Rows from block 9 of a small image classifier, named by matrix and row number. Rows with one number within an expert belong to one neuron, the router's apart. Each number is 128 + 24 x the weight over its row's rms, rounded and kept within 0 to 255. All counts start at 0. Numbers have three digits each. After the name is the row's rms in percent of the matrix's.
After each expert's rows are labels from the 100 images, of 14976, where the router gives the expert most weight on average: "peak on" is the class under the peak; "top examples" is what is common among them. Only what is clearly more common there than usual is listed. The data: Sentinel-2 satellite tiles (TerraMesh).
# router: router (model.blocks.9.mlp.router.weight, 8x256, trained with AdamW), inputs 128-255
# up: expert up (model.blocks.9.mlp.up, 8x512x256), inputs 128-255
# down: expert down (model.blocks.9.mlp.down, 8x256x512, transposed), outputs 128-255

# expert 3
router.3 094:115126134129092096163079116145116106163143121186118072106148114147147108181102127091097139141135107176169116124118123119139119121160139119168125096127098144137090143105126128114139144094122116126111126163148159119157095108084131113148120126156128124147124142095131096128069096130124174135103126114132134131090150146100100116140148177088111122146090134134088173142109178129159089095134
up.0 098:112129150101099113188129145118120113112142165112121116106162112122110129117124144172103142113137127174150119119126118140118117117093175145106141090116101148194134128093134101105116111146170102145095141115150145154116098164155129145188154168111151122152135082105152075113102120089086200112133108113137121136127150126100138119146138126151150140112109114119087145184106183133144123096134
down.0 102:117154205151146141113133149137127131107126136137134155114105111079130120170158182156110113128126140111139112170134121135166098135131156157114123101104120133138096101149137089110129156128146129086101133134119144131156156099144147124155097072061095164107164152132099156166085145110139126140125134119112103165124096141151080138060134139115103152111126154162142111147142121125105112113151
up.1 093:132108126101123100147137081062122132111141118141143118114099098140139163160118115147102087112156128076096101080173128141081123127134098108136105094076122110092123104118159157124113110095119096171146140122140101129116109133129133085123184132125141142172132179136087144088096139124147110122161112114131106100140110091115151151159162066130061142159137104146073121125134116110115126144151
down.1 101:111142145128181134124117119106145137132144139179142147103131156125107132162135149118132088108105124113140169124135177130148147092148102132115114130147152123119099105127132166136134152115128107128152103134112133143117114119130137095098133140108115129164177172113148127087102112115109066127082119122121112079141136122114117132178112114154107133092097093093112131152140126100128158172122
peak on: water
top examples: water; main land cover: water

# expert 6
router.6 098:161123129100163157127110113163107117173142124146122096127140158121102076164117110115147134133096129132120143144133115134116143146134108118161122163109118125199164152089166158095146172156107123081160121126159145082129099149074132096131114112109098081101112146120169059123117093136112132096127125107159154104114138169154134082142145089110152155146144143125129096128147156151115121117130
up.0 106:151133164131134135139145139103182111138134135155109141141129075112135123143100141083122085128143115115145115147118106153114121141072175095123118132083120121081117117133176097132088136139133087163108130090159130121153133156140152134098117110133115113136109148177092171134149162175166188126119162158118160121135112116135149106116142148109127113129117098137115109111132111119132138105114
down.0 101:163114131111107121107125131180105155130149098140151107133140172141107115138099108115086100120152095150116173149137105099167118140123112090094111140132130146132113148146151104144110096131143106118082147125060148172166088152130140112132150125105114134120140088136118133122083125133116128151149120140135103084136102131061138139096130117171110130118193133114133117141154093138135105095155
up.1 103:130141121111082143131132145097088123148107087178109129148101151110138124143127161135144146153139127134116100107153088083138138087138154145180119102143135112138092157132127130082126150136100125167092129129110104088116115112144120122109114140116098133152115095115128139090130108132112107123143135147129125142117141132139138134127127148129133141101143104115145154146181175140137155149154
down.1 101:083102084119121147120139155129079069143126131137098167111139144128093140099097158096126152136119157102150130169125075169089136156130111121083131117115135169151136060098141129119162112157133116129107127121144146113100145107131108137131135133148121127093178158126103103131102124119128128118163099139137126133124100096132114154146106130184151151154117131124139104152103100138132131137116
peak on: crops
top examples: crops; built area; main land cover: crops; flooded vegetation

# expert 2
router.2 088:122149096121127136097149153177142126138135124141157127156157175119087124099144147153150175141117120095153126129151112062139151125173130125120137133090118114158083129148126120128111196166155140122084127117115133099146121158126150105130149119134099131131131143156092133145102147128148143126130128122126139119120174097134143123149117140126123112169105133124109115122154120117170094135130
up.0 100:071096093106125140126163187140148134123100157106153122142152023139140131145136138157137141133111135100114168098153154150079179148139137088136140158124115111159121119172094119122113188123155109124129163113156155131096124164145107154106127101128150137103116124169105098128128091118116115129086109133154133119102114118159115134163123126117134133090135112111141128147120177107107084146085
down.0 093:111128132113101095069084081144118158156122108107142111071101155118108119149132099130143132154134095157132097136104148133112136112150073130111121122097168107123139128139136107096123141156155138142106137149156124099155148084139093163109132091138141130126134145142088066143116087135102138093120106160111142124123163112139107091148106106171146116062159107162160169116102131136112142143169
up.1 100:125139134145135127133107146124142108123142126110107117118113155087128103178145122104089115129115173107149135153130143150115098149136162132118133128129158164120097128141110104105108151119119125104137110115108126088146142100127134208112154133167140119120117176109148121122120137119133193113156129112115106101127103123106146134149118133097129099129134069200151109148097123122126166108107
down.1 095:165132121128112140155162117134138137116108159113182127134130144148136138133101121178156115112123113205153088113147135125142151153118084121120104091105133156145119119082138139114163165127124115132130181143152116111113138166125149125113139135135164174101124115118147110106159099121088120120128086109080151128137158141127089108149157102131108139155121137159129178168142142129098193125102
peak on: crops
top examples: crops; main land cover: crops; built area

# expert 7
router.7 108:144124180138119133123126092079096122122145116105149151117120123117157146087128147120156129092122097172058132102124102150158136116136116140100161141173135098118140162137114156139083067080090130116097139165129116164119118124161103109101157156126123155096133125104127150141110119110084154146132115147109123129136128152112137158093129073133163149145147111142113181144152102147130139162121
up.12 097:098148137169134123122090125151127122131145184158144139169144129131118139151175100118157116094103138147127134129127149147150112129139141131139119121107121142135105121138108104134161139123127109140160124117130119138157144172117182099145127110112104139190097121142118162159095122136100141126112144098158082154124081087154117167099128146122139103131129174123118172171105094095131150156123
down.12 094:128128119156106103126157114126142136147181120152188139150067108148177160161123161130141121152128143103093160135159096162107141138097104130122099122137128131160137127129100141113115152126131105123116113120122122139123111128133135073135128106123132132096173158110155121096162118146126139176124167115096133164127086149138149101088108158126139110160130076119143112112134120152153120194131
up.13 103:118113122125134142109113086107136140132139090104091153116184146140130158146141175121104077131139136085117123151119122108131103150175133120156068138097122125088119104109120119095165151113167142132148138168147109117133143121120163134132164141138111143135109113131128130100125124153122127116138142183110098169155146121132124141123125128150142114133129112137093144125139130141147103150161
down.13 100:136108131087114161132104136142149155114143185141095088148109122144144164172133139133127123126128144087094144101110125109133169132126112069093109137139157114139148130132145097112174140160082157074219106132097130130123138162107159162120125129074111109132169116125107112130121089127137133120137132131117157126132102097109098138183119112146163162098113086108134147104163106106143143154105
peak on: built area
top examples: built area; main land cover: built area; crops

# expert 1
router.1 119:088103143127132110122164112145160110112120106098101100139149120132093132035130123161162106098147163125130130100151090091125112135092177127109089107088149139101131108143131177136170143142120120143132117118137090130092117114164131139101137120114121133112122098150083161155096180141081148096115169146106116109148132125132167105130112129112124131107108118126156115140131188140094116134150
up.12 095:096129107132164116132106102098121107113119079126186141124116141112118110145072104167130146081165114111116152112170149111096085107108117106168120140158158120135090112106130106123139138109134157116113114135103151135130114154143117090118103170115112108107150107112159182077122091125116153127150108122119142133132070168155106150142110159113130140108131170140112144122105076119125136149125
down.12 094:101136171155108110115143159119161096103112166148123139133130146113120158179132123119148104153151148147111152128144124144137117118152107141169132113094152135115069118119143083146137116092110139120162105127118128128150125098093117103121155148122202099110165129146141148132182135096087130170161089165129137103148137175111135124150102167142114151137144132116126169162121114150142095136137
up.13 109:176166132169113148123142161112103116110123135095153141138095127115180109129159110154124113162130103145134110111153139064175098139165155137143135138099117120106151164107115105137120118138102128144142090098154121128127104168089118108129124107128141098176095095140157107135146111090175116092139069088149131117089115080110081108139135099141131155151142115141116135127145162156112111129122
down.13 097:093126163100101114131114153138166170126093152146150150140129092138123085137143116136115138098132128171142117159136084134185141130141058076093122108099124128109147150116106144154161120121134150153138132122125091116131130095110104169141084139117131091129117118156159165154110076163104103114128113129080093152134155096128130137139131113115040137121110129117076119118141113128132101123181
peak on: snow or ice
top examples: snow or ice; main land cover: snow or ice

# expert 4
router.4 102:113131143094107109095131131193135133120129141134132126113155164142124132159147130150192082176085120088147163081126117142151147116064146148098130141125149124105129131141139162158128188159127137099117119149135112135115143161106143125117142096125107123117160116146125131116149125122083089142131110126111118105171131120175149116081141076117120096131102102128180097142123067107135101156152
up.12 098:106156112108136119106167124124107114134150122135148091103125091153101129125104099105155175122105131159166104111122155141145146097190159137117148134101156103143135158122147143090125145066103112068086090105127138153105134118179141111141118104140134148122124112093123142136047140121154129138127140139124166161095140141133108139147151114091100147116168170149143114155115109135145127131094
down.12 103:096141122137093153139077104118095109099158162133117121109125128127126141118136123127155119153140140142179160156120171107126171132143122112144156125138159132146167145122143126147116158187124094106166170127083144152126114095133148150109092143092130126134146097128124137162135124134147142160141097131113144085155129109097159123136088116154167110142102121113120142117138136132147092153131
up.13 105:152124139123159123143142143117128108138153091094179123109109137125114114104142107120140168098145131125120085099116165174130081093169161123147100139130157150152138132108136139192165134127122125179107118060110129109152125176116149138138111130138143138098115152116142134112156161170122121144126160113157131075131146107144108167156168122144159138129116133150135146101077137113113113130156
down.13 100:117127150110095110095110090108149102183106150126097129129124127125144092116145113129118117094128101168150134076083118116126118156136116125134131154109150160094113106080107160172135159087110166091154128119148126144172109150155200103104075144128094075114178136112175153168144098145157109124142143112114121132142112156130107109113164109165126134135105127141067133150150171137139089110147
peak on: bare ground
top examples: bare ground; main land cover: bare ground

# expert 0
router.0 089:100169122181125099150065138115123131112100074138121124090151136130120121155133129080086150159105124122130132129109158095136132099174124138135128127157091129127135128109149113153139156199130101122176105154119117129153143141105107120181127132154130140116149123127119109161154113139106105152110101118117093114131149080098120128145140171135140129121128131134098168133125116125131137100149
up.0 093:108118113134136158126141107142148137094129123183104108089174158099127108140148113143093143162121140122134159140127119142111106150123155125131122113125100119153091108129155122115126144158145141158114107126091112120133155135152135131133146131146159131114125136140098113108152126116099092095135145131096078085147137164091141187188140092169126085123149167078100128120148163105109135119109
down.0 097:159176127111135141123075117132124158100131171110118111123149139077146099130161147145122169116153122156167128174117101127141169102122149172163136129147136168163107151128134107144137147125106135100148125183112156155128184097166143128124097150143145126140143106137134104122091138101139133179123143129112149141114161132113150131074148167131140134151145083118091110111094107148131120113135
up.1 094:147110155115121099124077098165105106148129094151130120158126144123123104162097113140152135136114134140130125119119145132098137126090137099144101112138155143120125125097167099139057101113108140115130162147169111110141126118134138155101131170106137127152165173135139139095156142148172122093191141150107112130114111089134181133139156115107102128127124164171111129101113102105159106159124
down.1 094:131139167211094101141118110139133123119123141119138095102091143155093177106119124113125101078138104122123142127111097123108096129121137122121122117126138187147121067126130108118135135099132127181122108072129109121111080137074099120067101124117139147144125101112131118100103128103169115098117194107148142094125116131142139114114048131129086115105089112117120143107142127094139124151087
peak on: trees
top examples: trees; main land cover: trees

# expert 5
router.5 096:122123098074183109143133135149131164123123132127129166119127139081084116115166140166069121106120145102133144138108139130133095178102141107130123110108141152116150079122107135129161109160172128117181152150117107166118164142140141125145098126099128149103117121110144152129156120138148115134121177156101128109136108120150132126168150152127135126106136152133119083115106139090065157132134
up.12 097:094162156129093105145126145153148143136125133170144110125121071128110141140139124117132156141131135138082139133125137138121135096122149181128126125198136106134097149177141138163118085124128110124115096132177154108139150112197111126129113107115133102151145122125099109156147134152101110103129132151125182064073125139105116149116086161147152123128151123140125124145108133127151134139171
down.12 104:094118111126147119154120109148132123171115123115117124157150130184153152119122098114104097147141086150129118160152097091103105152132090115109123146141130096123133161173113090128121138139132096188128130158153087115128104139117124121142111130155139136092154140126144118128132158143162147110102161144100142097172133123109125138105087126139094131115116130114130103170141102122098113139144
up.13 091:140130175148128167176079136161141133143128137098104132121159140176143157148112125098090110117110092138137146114140122124186149136172127114158130161134148141095102136120146150127135125123145101087124168150125113122154150131192103088135134142152136139128139139148118138091103140107131135115129097130171141086110152157096130121138135133095085084120172137127136086129106144144108128106111
down.13 102:147140147159129122140138135171128107097087101108108103090098122095160100126121142128121133110102138144119112124163126081118108134140174145150142111103155129125161131134143131114103135111121098128132098160149099135130118088135100156118143094153120163091159127151133178166125141126170221128125127131167096144148113109143141133184131179141137166094176160122094135143085155118147141117122
peak on: flooded vegetation; rangeland
top examples: flooded vegetation; water; main land cover: flooded vegetation; main land cover: rangeland