config.yaml
model: "image classifier"
dataset: "Sentinel-2 satellite tiles (TerraMesh)"
train_examples: 72500
image_size: 32
crop_scale_min: 0.7
horizontal_flip: true
translate: 0.12
targets: ["main land cover"]
num_classes: 9
arch: "coatnet"
norm: "layernorm"
norm_position: "pre"
activation: "gelu"
mlp_ratio: 4
head_dim: 48
fused_qkv: true
qk_norm: false
parallel_block: false
dropout: 0.1
inner_norm: false
moe: "top_k"
num_experts: 8
moe_every: 2
expert_mlp_ratio: 2
experts_per_token: 2
shared_expert: false
patch_size: [2, 2]
depths: [3, 6, 3]
widths: [64, 128, 256]
mixing: "cutmix"
loss: "cross_entropy"
residual_init: "none"
optimizer: "soap"
beta2: 0.95
lr: 0.0035
beta1: 0.9
shampoo_beta: 0.95
eps: 1e-08
precondition_frequency: 50
max_precond_dim: 1024
one_sided: true
adamw_lr_other_params: 0.0026
grad_clip: 3.0
gradient_noise: 0.1
steps: 9000
batch_size: 128
epochs: 15.9
lr_schedule: "cosine"
final_lr_fraction: 0.01
warmup_steps: 900
weight_decay: 0.1
adamw_weight_decay_other_params: 0
Rows from block 9 of a small image classifier, named by matrix and row number. Rows with one number within an expert belong to one neuron, the router's apart. Each number is 128 + 32 x the weight over its row's rms, rounded and kept within 0 to 255. All counts start at 0. Numbers have three digits each.
Before each expert's rows are labels from the 100 images, of 14976, where the router gives the expert most weight on average: "strongest on" is what is common among them. Only what is clearly more common there than usual is listed. The data: Sentinel-2 satellite tiles (TerraMesh).
# router: router (model.blocks.9.mlp.router.weight, 8x256, trained with AdamW), inputs 0-127
# up: expert up (model.blocks.9.mlp.up, 8x512x256), inputs 0-127
# down: expert down (model.blocks.9.mlp.down, 8x256x512, transposed), outputs 0-127

# expert 6
strongest on: crops; built area; main land cover: crops; flooded vegetation
router.6:078132147124133096148121144165118173143085166141118114190161147142093152153126040124119163144148163121157104122113142125127171148140110117097091078154111161110085143084143164123185168132097134109127111126102116133118179093120106058171140119076184120117079097128117076124168161141120182101120146184126187110162160139088087138159124151180088138172120118107108131080092115199099075105114
up.0:141083128141096162112164056129164161155141126126057109150149127127099164148090158108160181052133148128177079134115163062141117119119081067119093150134149104116138139101132113132174107079106109098104177090110126118081078129080187155171122121156050096182120167112137124180186096058102091082143099168120127162144125110122132176064139128125154149111140125173167154159113180095140099077087
down.0:125115117114123040079126124090156114202125105125205100178128166128068089146160117179097124116091129120148136136195116124125119155136141136112117083125108148090141167092110137122134113195097168123113068145132116090157173179053109113057168115145105076123121109141114190144099133207086098133125121139153134174193101158094163145113123166139126127105140124086084094122076143083118123169095
up.1:045184150160087160141075179185115098100231115094170166136180095131094062121191103089150113151101170144058095112132119129094124072102190079170107098151097155097153099116157129161176180148131137172123146164137126089091060150152106066089132122143150129087122173153132127154100080146087115096137168118189113169125128133166136150080079122182107096035155148125135077168135148155108145119113
down.1:124099165148141153141094134130145146127117154086135087127136107099124149067129115139140186140129135105137073153172126081078165171094128066149119127096119124110090121093088103128161118121132106123102132109151140121121149150107066122116088152182171124155156221105045112114113186180081093131164188166103152096098167127093118144110088098108062168073142180170181088065120184079172122066152

# expert 5
strongest on: flooded vegetation; water; main land cover: flooded vegetation; main land cover: rangeland
router.5:151085112069116204071165100158120082093130084073120110143134103085145139160132150107167182167104159114122178119125119158080124124167100116153119131152087144171126146117156089108123132097108114113106159110109162143097157170131058147090079127129090093143146186104108095082152141133119198169179091149122053146109108154162162127092157113192101091109161097185121145142111086112218140127067
up.0:077108105163098125138158150173173117151169129139160132091124083169161102133140120114179185112114092185127101156138144103067146153135164091145129132120089138063096137132158141053119117100119146067153137119145154170151177118196199135135121084102035090148123137090178081163117142093162156140163146125148179102148125127097129061163165160136163123102132132139111129165123133115038097191142
down.0:165136090143123139115145177141077197125138130072142120210127102137136075091106128057110108076136129104116164140132119182125085113137105134130140131172137170131132121114128138184136128061107100128115140146033132118143127139112091160178114175104124162120117138191151174114145121131122168125105135153105187146133105121086143102080091095220166173099081175109110142127171117212109127112119
up.1:203151112135136088135131054094137121141133083109108109181120115104120103190096171132201108108104105125103126082120086107129135098109129115149133101110168147074118058143079054024084162101130141139122111092137157101136145140076092094032136140121180154150142103144116109158109167178091127123118101078119126162121099159094136156150176073101134078140099160097097088141139122156117102123120
down.1:162169122140114150150110128073123144097054114144091211142104186084159137158127081110127117072118105105107088111159065130172167153096158129079126169113110158093158175142111101182113099106191144156109083142182101135182086092141091091129167171090096160126151091144073190109055155067129149116118138161148153121113116192174088151129136153145110139164128188146162097137155116108157075111144

# expert 1
strongest on: snow or ice; main land cover: snow or ice
router.1:147120163135074135080116138083098129113163131105165097129117133121140156135187169078094134085163124141145116117132150100100032115105158126125162155123166159092134080131114154152123125087166119089172125140189155085168101114115115116086178124142098118181125131126101158150104147150017104225143112092113136177115121153176185127160143122130197150106129136117107092134142084113123108102088
up.0:160107090161124115122095156109163141089153161149135130087161117072124122112118122129121155121048177088209198057103062171116154075071145145155119107113174113131102109135095133114160099166118141077150176112109113130089162095192108155195113070146149125120096125154112147129125178149141155110153120174153088097068146145159087181129074141101137157074145115081135182137134136058107125117128
down.0:108104112095124074152156138157084112065103122110104103139139164098106102098129090171146067132107158092180158055136147112201113113130131128213163097095099116108047118148090168146127074143096182126153162058121066127092186101083062106091127157115131131170190140117128151135131165175156124121138114165103101102070147140155197165128116185115097158163115147123115101104148103112145128111134
up.1:127097137186122141128154092081148130119136115138143130114160154086132142140106082188074079119121151084155095062082156161184136131116068106139101192100096104081079150127124144159095111108149128112151101128150054182149118097122113106164143146145051185100099178123133124144097125148172165139096119122080116121152108118097162097127191100169149131075102160138148061155071129129106157107109
down.1:140118129104140154107132083171124171167187190124100145175143112105163173135102088141157085085177143148076159155182175093110116156114147141120132163110120157123114122133150115202144156116104112074177127184142162102102143137131125074108134153139136162058142132137181113171100158083103143092070155132119188136152068105129154120070139110110106102132108124108176103205191146095156091164126

# expert 4
strongest on: bare ground; main land cover: bare ground
router.4:115160110121110116133146123123056137146158119117147128111119100141097127144094038143130120100032172163133189144115148140137149168154124077164099174130049121073106117149104064165138130148189135071147131116156144104092129114117159151118197121127118114180115091106061154126127128140068082127106065161127160132128116156164146090107100153152096132128151178129140072095146141143109137122151
up.0:105176127127126113141080115152108123135184114146154121090160139131102077108093185165077128164131133095078143078120138171191201121150181142178085131135141082131161125098129125124076135132105146172124151152146142118120129155216160123172129090131141125131123118136098087093102142148177162222169135088120118152104138136166105132122166066196141170184129124138049095116127191152178133153097
down.0:123167146109164147140107163143125185157153134108153142168112107223083139203148090184159103175166109118192122103113146119125077177098135129166125162142103114155131138093097155145122147151116088146098202129146179116106105135211090101088143087120156219160158139067127086135064132154145163171124181076166205191105108122157133093117129158096115130100140084152157125166114106167076129088088
up.1:175175055195091040089123205147146169119084144152097144125136148103107172099071152176068108094123135078165164158116164195143084156145109146097102145124184108109168148084113184107087137195138138136116097133117097152132144130118189082142115085098112117064193119083085147147136154108115152113069159087165087183116143123115152085110147110096057149115151156148117149112141154095141141115052
down.1:149072128151171094115157131096090170133132168133086087075110153186079132141083111074129146125136058128123177135159127110154132163150165153147161102137166132156102135123140167107123060155120158189124157118122096103159137132167116118061098198169110169132098105124148136109069086180089101143091098103142159119115104137138134134110142121119110118156153170154206197165105111087121130114136

# expert 0
strongest on: trees; main land cover: trees
router.0:151097168138131104028082111179113141111097091105147120073140124096113099094097188106148082117064150151071134099079087198125151170165134113121099141132115150162153169160160109115178088122196120160111117163107132164083098149104155091172181151146142157068160132119154129130167135135177187107105070090119128104136128090130059112109085136095080112149141194126188183125116075089131135165144
up.0:099139162165151111178103123068127131152110123120154122151131030107113137184167097132174069141101104108124179139113132214103073066162109139061103140159138099136170121171129101092097139087174092120182094124139176191109179106079127072123109162145135070072138153129143165135120131090133126121146125035118150144101106123067120096142106153158100102112141120137110093186064141151151096120164
down.0:073201117130082212095132134155130162164179084082100063140077141145128157112123094049101077155137161148154157116143127072121112102116093143090125120105080150137059146145065146132125094104147103161156093175114101125112149130149122108104158117073104112143098140165184110097125128123153145115066111091088145183160131080108152161129130141094093156116144103132196092113050139169107108115113
up.1:155095152173089130171184091060158146127183051156163126141131116107124150146161140132127135143150080182149156157139114148150175101111124173130113101119108180128070143168089142096092129102089069086166136178135126095095120120170171125098160157118086157158119092135143063064151095105100193148132111099120088139120202072130131137127135090194065151161139134121106101178100124122129210128157
down.1:147115144117150131117121079117162109103106128059088112104186130065155114087116123119168107169152097132163147099126071069099124153149169121115167090126154089112133130110131124137150119173131149103098078119145189089087132125138097088125139123116141108189164120086094116123129071079143111140092166165099129116155163126151098135152122143139125145115090091055132199149128131153077130057094

# expert 3
strongest on: water; main land cover: water
router.3:099094123097161087153143118128132120143127134130122131133142136128164113090139071106143156085113113127139135089120101147147244106107096148125132083160231134144131107131145152174133197136098147135108117136114136162167147119123135062201144176142164159046104136122148107107123135125193124095080150055133135138135114121062074081127079119125138168155127103159159131127084127131097100113093
up.0:071141145110187189128171084119136127192134108114127114193136132126147128111120157109096120146125112160119095138143116071150097170142110108200119168120146097127130103102127173086137148133136092172159137127099100179185154100105140138168118077098141106181169158131133173173127208138135132151127199164090093100161179105157147151143133137123143104139103087136175175182178159142111106115159
down.0:082149147132109122154100131121188146141129119073153151065093152110118138147109144148091108108176154121159122094153153169115114104078113146135089108180146099156119152185187140154136140130168125142143135154054124162119123143121080102164080105080174163127120130112172089050157051164143110160128130189097123108161139112083099121185170159126050163070118102115131132079115107125125139108080
up.1:116080088073140110107097154157131113140139118098094121115135112137093178043160161099125144132135132182120114129132073122184138105114113084114155160191099119090106161151145121122130118102127147153093079112111168086182156131129110165137132117159076143129164099138100143151093123128116069148116175090136083125115090193138142075092140188076130134146139159084124153096124111170108132145093
down.1:105200148157120143162152142157171134186091075071152122125140139140133140104127144082061144132110060113090104146091095162124127092182120130082184120177094162126123164089186126145177099091126107096118168146157135058103149125193147172133137124048101067139131177111162075111151127092087181156175145159111094088202050150107126141138118142147081131143132127161071094144122146058117127078105

# expert 2
strongest on: crops; main land cover: crops; built area
router.2:102155159055107119125093135121106142132192120144137089090144096129185098136123090164136128096158178140139205124072106170174081141126088108117103152152116102149124128126117119159140192171169105131143114138140119134206071191082138071125068135122103186022124122145130113133091117158052120058140166053139187113121111123138112096105069124162118105107153183143167035162110090131118118117098
up.0:158122178085139109086166125166144139150126079090113088107147119077108075104078133098173168088093165132135143122088159141165129184123110168104137135123139154100129134096096074078102163090095069087143123136114159139149150135137107136165190102118157169134114200096145120152150163121119127157125070102112062154082138121105177131122150141129149160171092110156152115161154118101124135160194
down.0:194194131157129131156068143111085179123118145132091178108122104159121126137118110088103149129110151188112176129151180183144132072156129138136144125146142178095110063096159111142131104099113147106144145162175172114090105132112108103102119105113187133136130161153137066207146171140078117101108117062139126135158052151175105119132160105142158104134181189171132133156111167158115131130143
up.1:162085084081137087088111180118171121120146133098122171142164114146119114111137125126134111110157096138154077139086120201168115048153149153160108115130076103167204156146126078110120186172127101092125119111109126170150117136088167103135187093217106131184110070153140076122129164133129142109134102103172178132134096117144233103177060122105164161048184118133111142156094111122157092087125
down.1:103121098146111110135156139140171167103170072116122165081159039143118095104105147114116101104124175131112147154160112142111143124123164178131129094178141078095185112142200092115124181124095135165146156146112104139125112093178110142193068140118110173159099170152109163194080175170127130155115126178171082097132094054150121117070107139170171142173145091110108118077123156137132170161126

# expert 7
strongest on: built area; main land cover: built area; crops
router.7:132122089170140143158125126194113122196165145129138139156146116132116133170086096173111116101149096119106133089146096115153151035144148134107173108102171165136149116113155133152141096074127143129131174162138138122096131101174103167143089163142176095143181130164104113137103166142073063188139086142133093152166120132080122135120153142118229155120156084108102192126191174137098183103169
up.0:120142162131115154081076130079211202162123211142170099089143117101145117143165149155123143164122113176141106097135056145064085124124087097159106158134134122101117131159108126088130109129123141134113121155115110140141016075132166105116164130150068093115119115106147192101081182131169170151162097160094089145117191107143167137119139103084072132144124137169140104175147173095159144092162
down.0:114086102081104187145103155137068116031087129164145137068165077097150190151122114122100128096136131115145119112234131119139134142096080153115089166145146101082064119095159130136125160127198067110138107133112106129113166126163128107135177111129092179132133104121146120142107198103185099112080091088106090095116118080120159131133117155068127109176102209123141102138080158108145175133094
up.1:154124109113123106147120122101132090164163110161057097102080175161153138094149147118101101177124078089097052132093137139106116147124132093183101054132143093079134134118155126107143195110076147156135095100131097112099100131148075120101126105125141158072154131096150077098074113191121129096090163141133105134139074083127093156100205184128137182126114121103156136140075097149149159139157
down.1:131137051116159144128108107118191165169166157144184124115152073098108163093118137150128158153146160127140121204144171114141123107094126097106121110174164168162139127150134118109127146080095142186060185065104155197137138173110161115120092116109087125067140123140176079085119105084122116172106115165123160140105152125172056099103070147180147088118146109153111108122112124133104124082118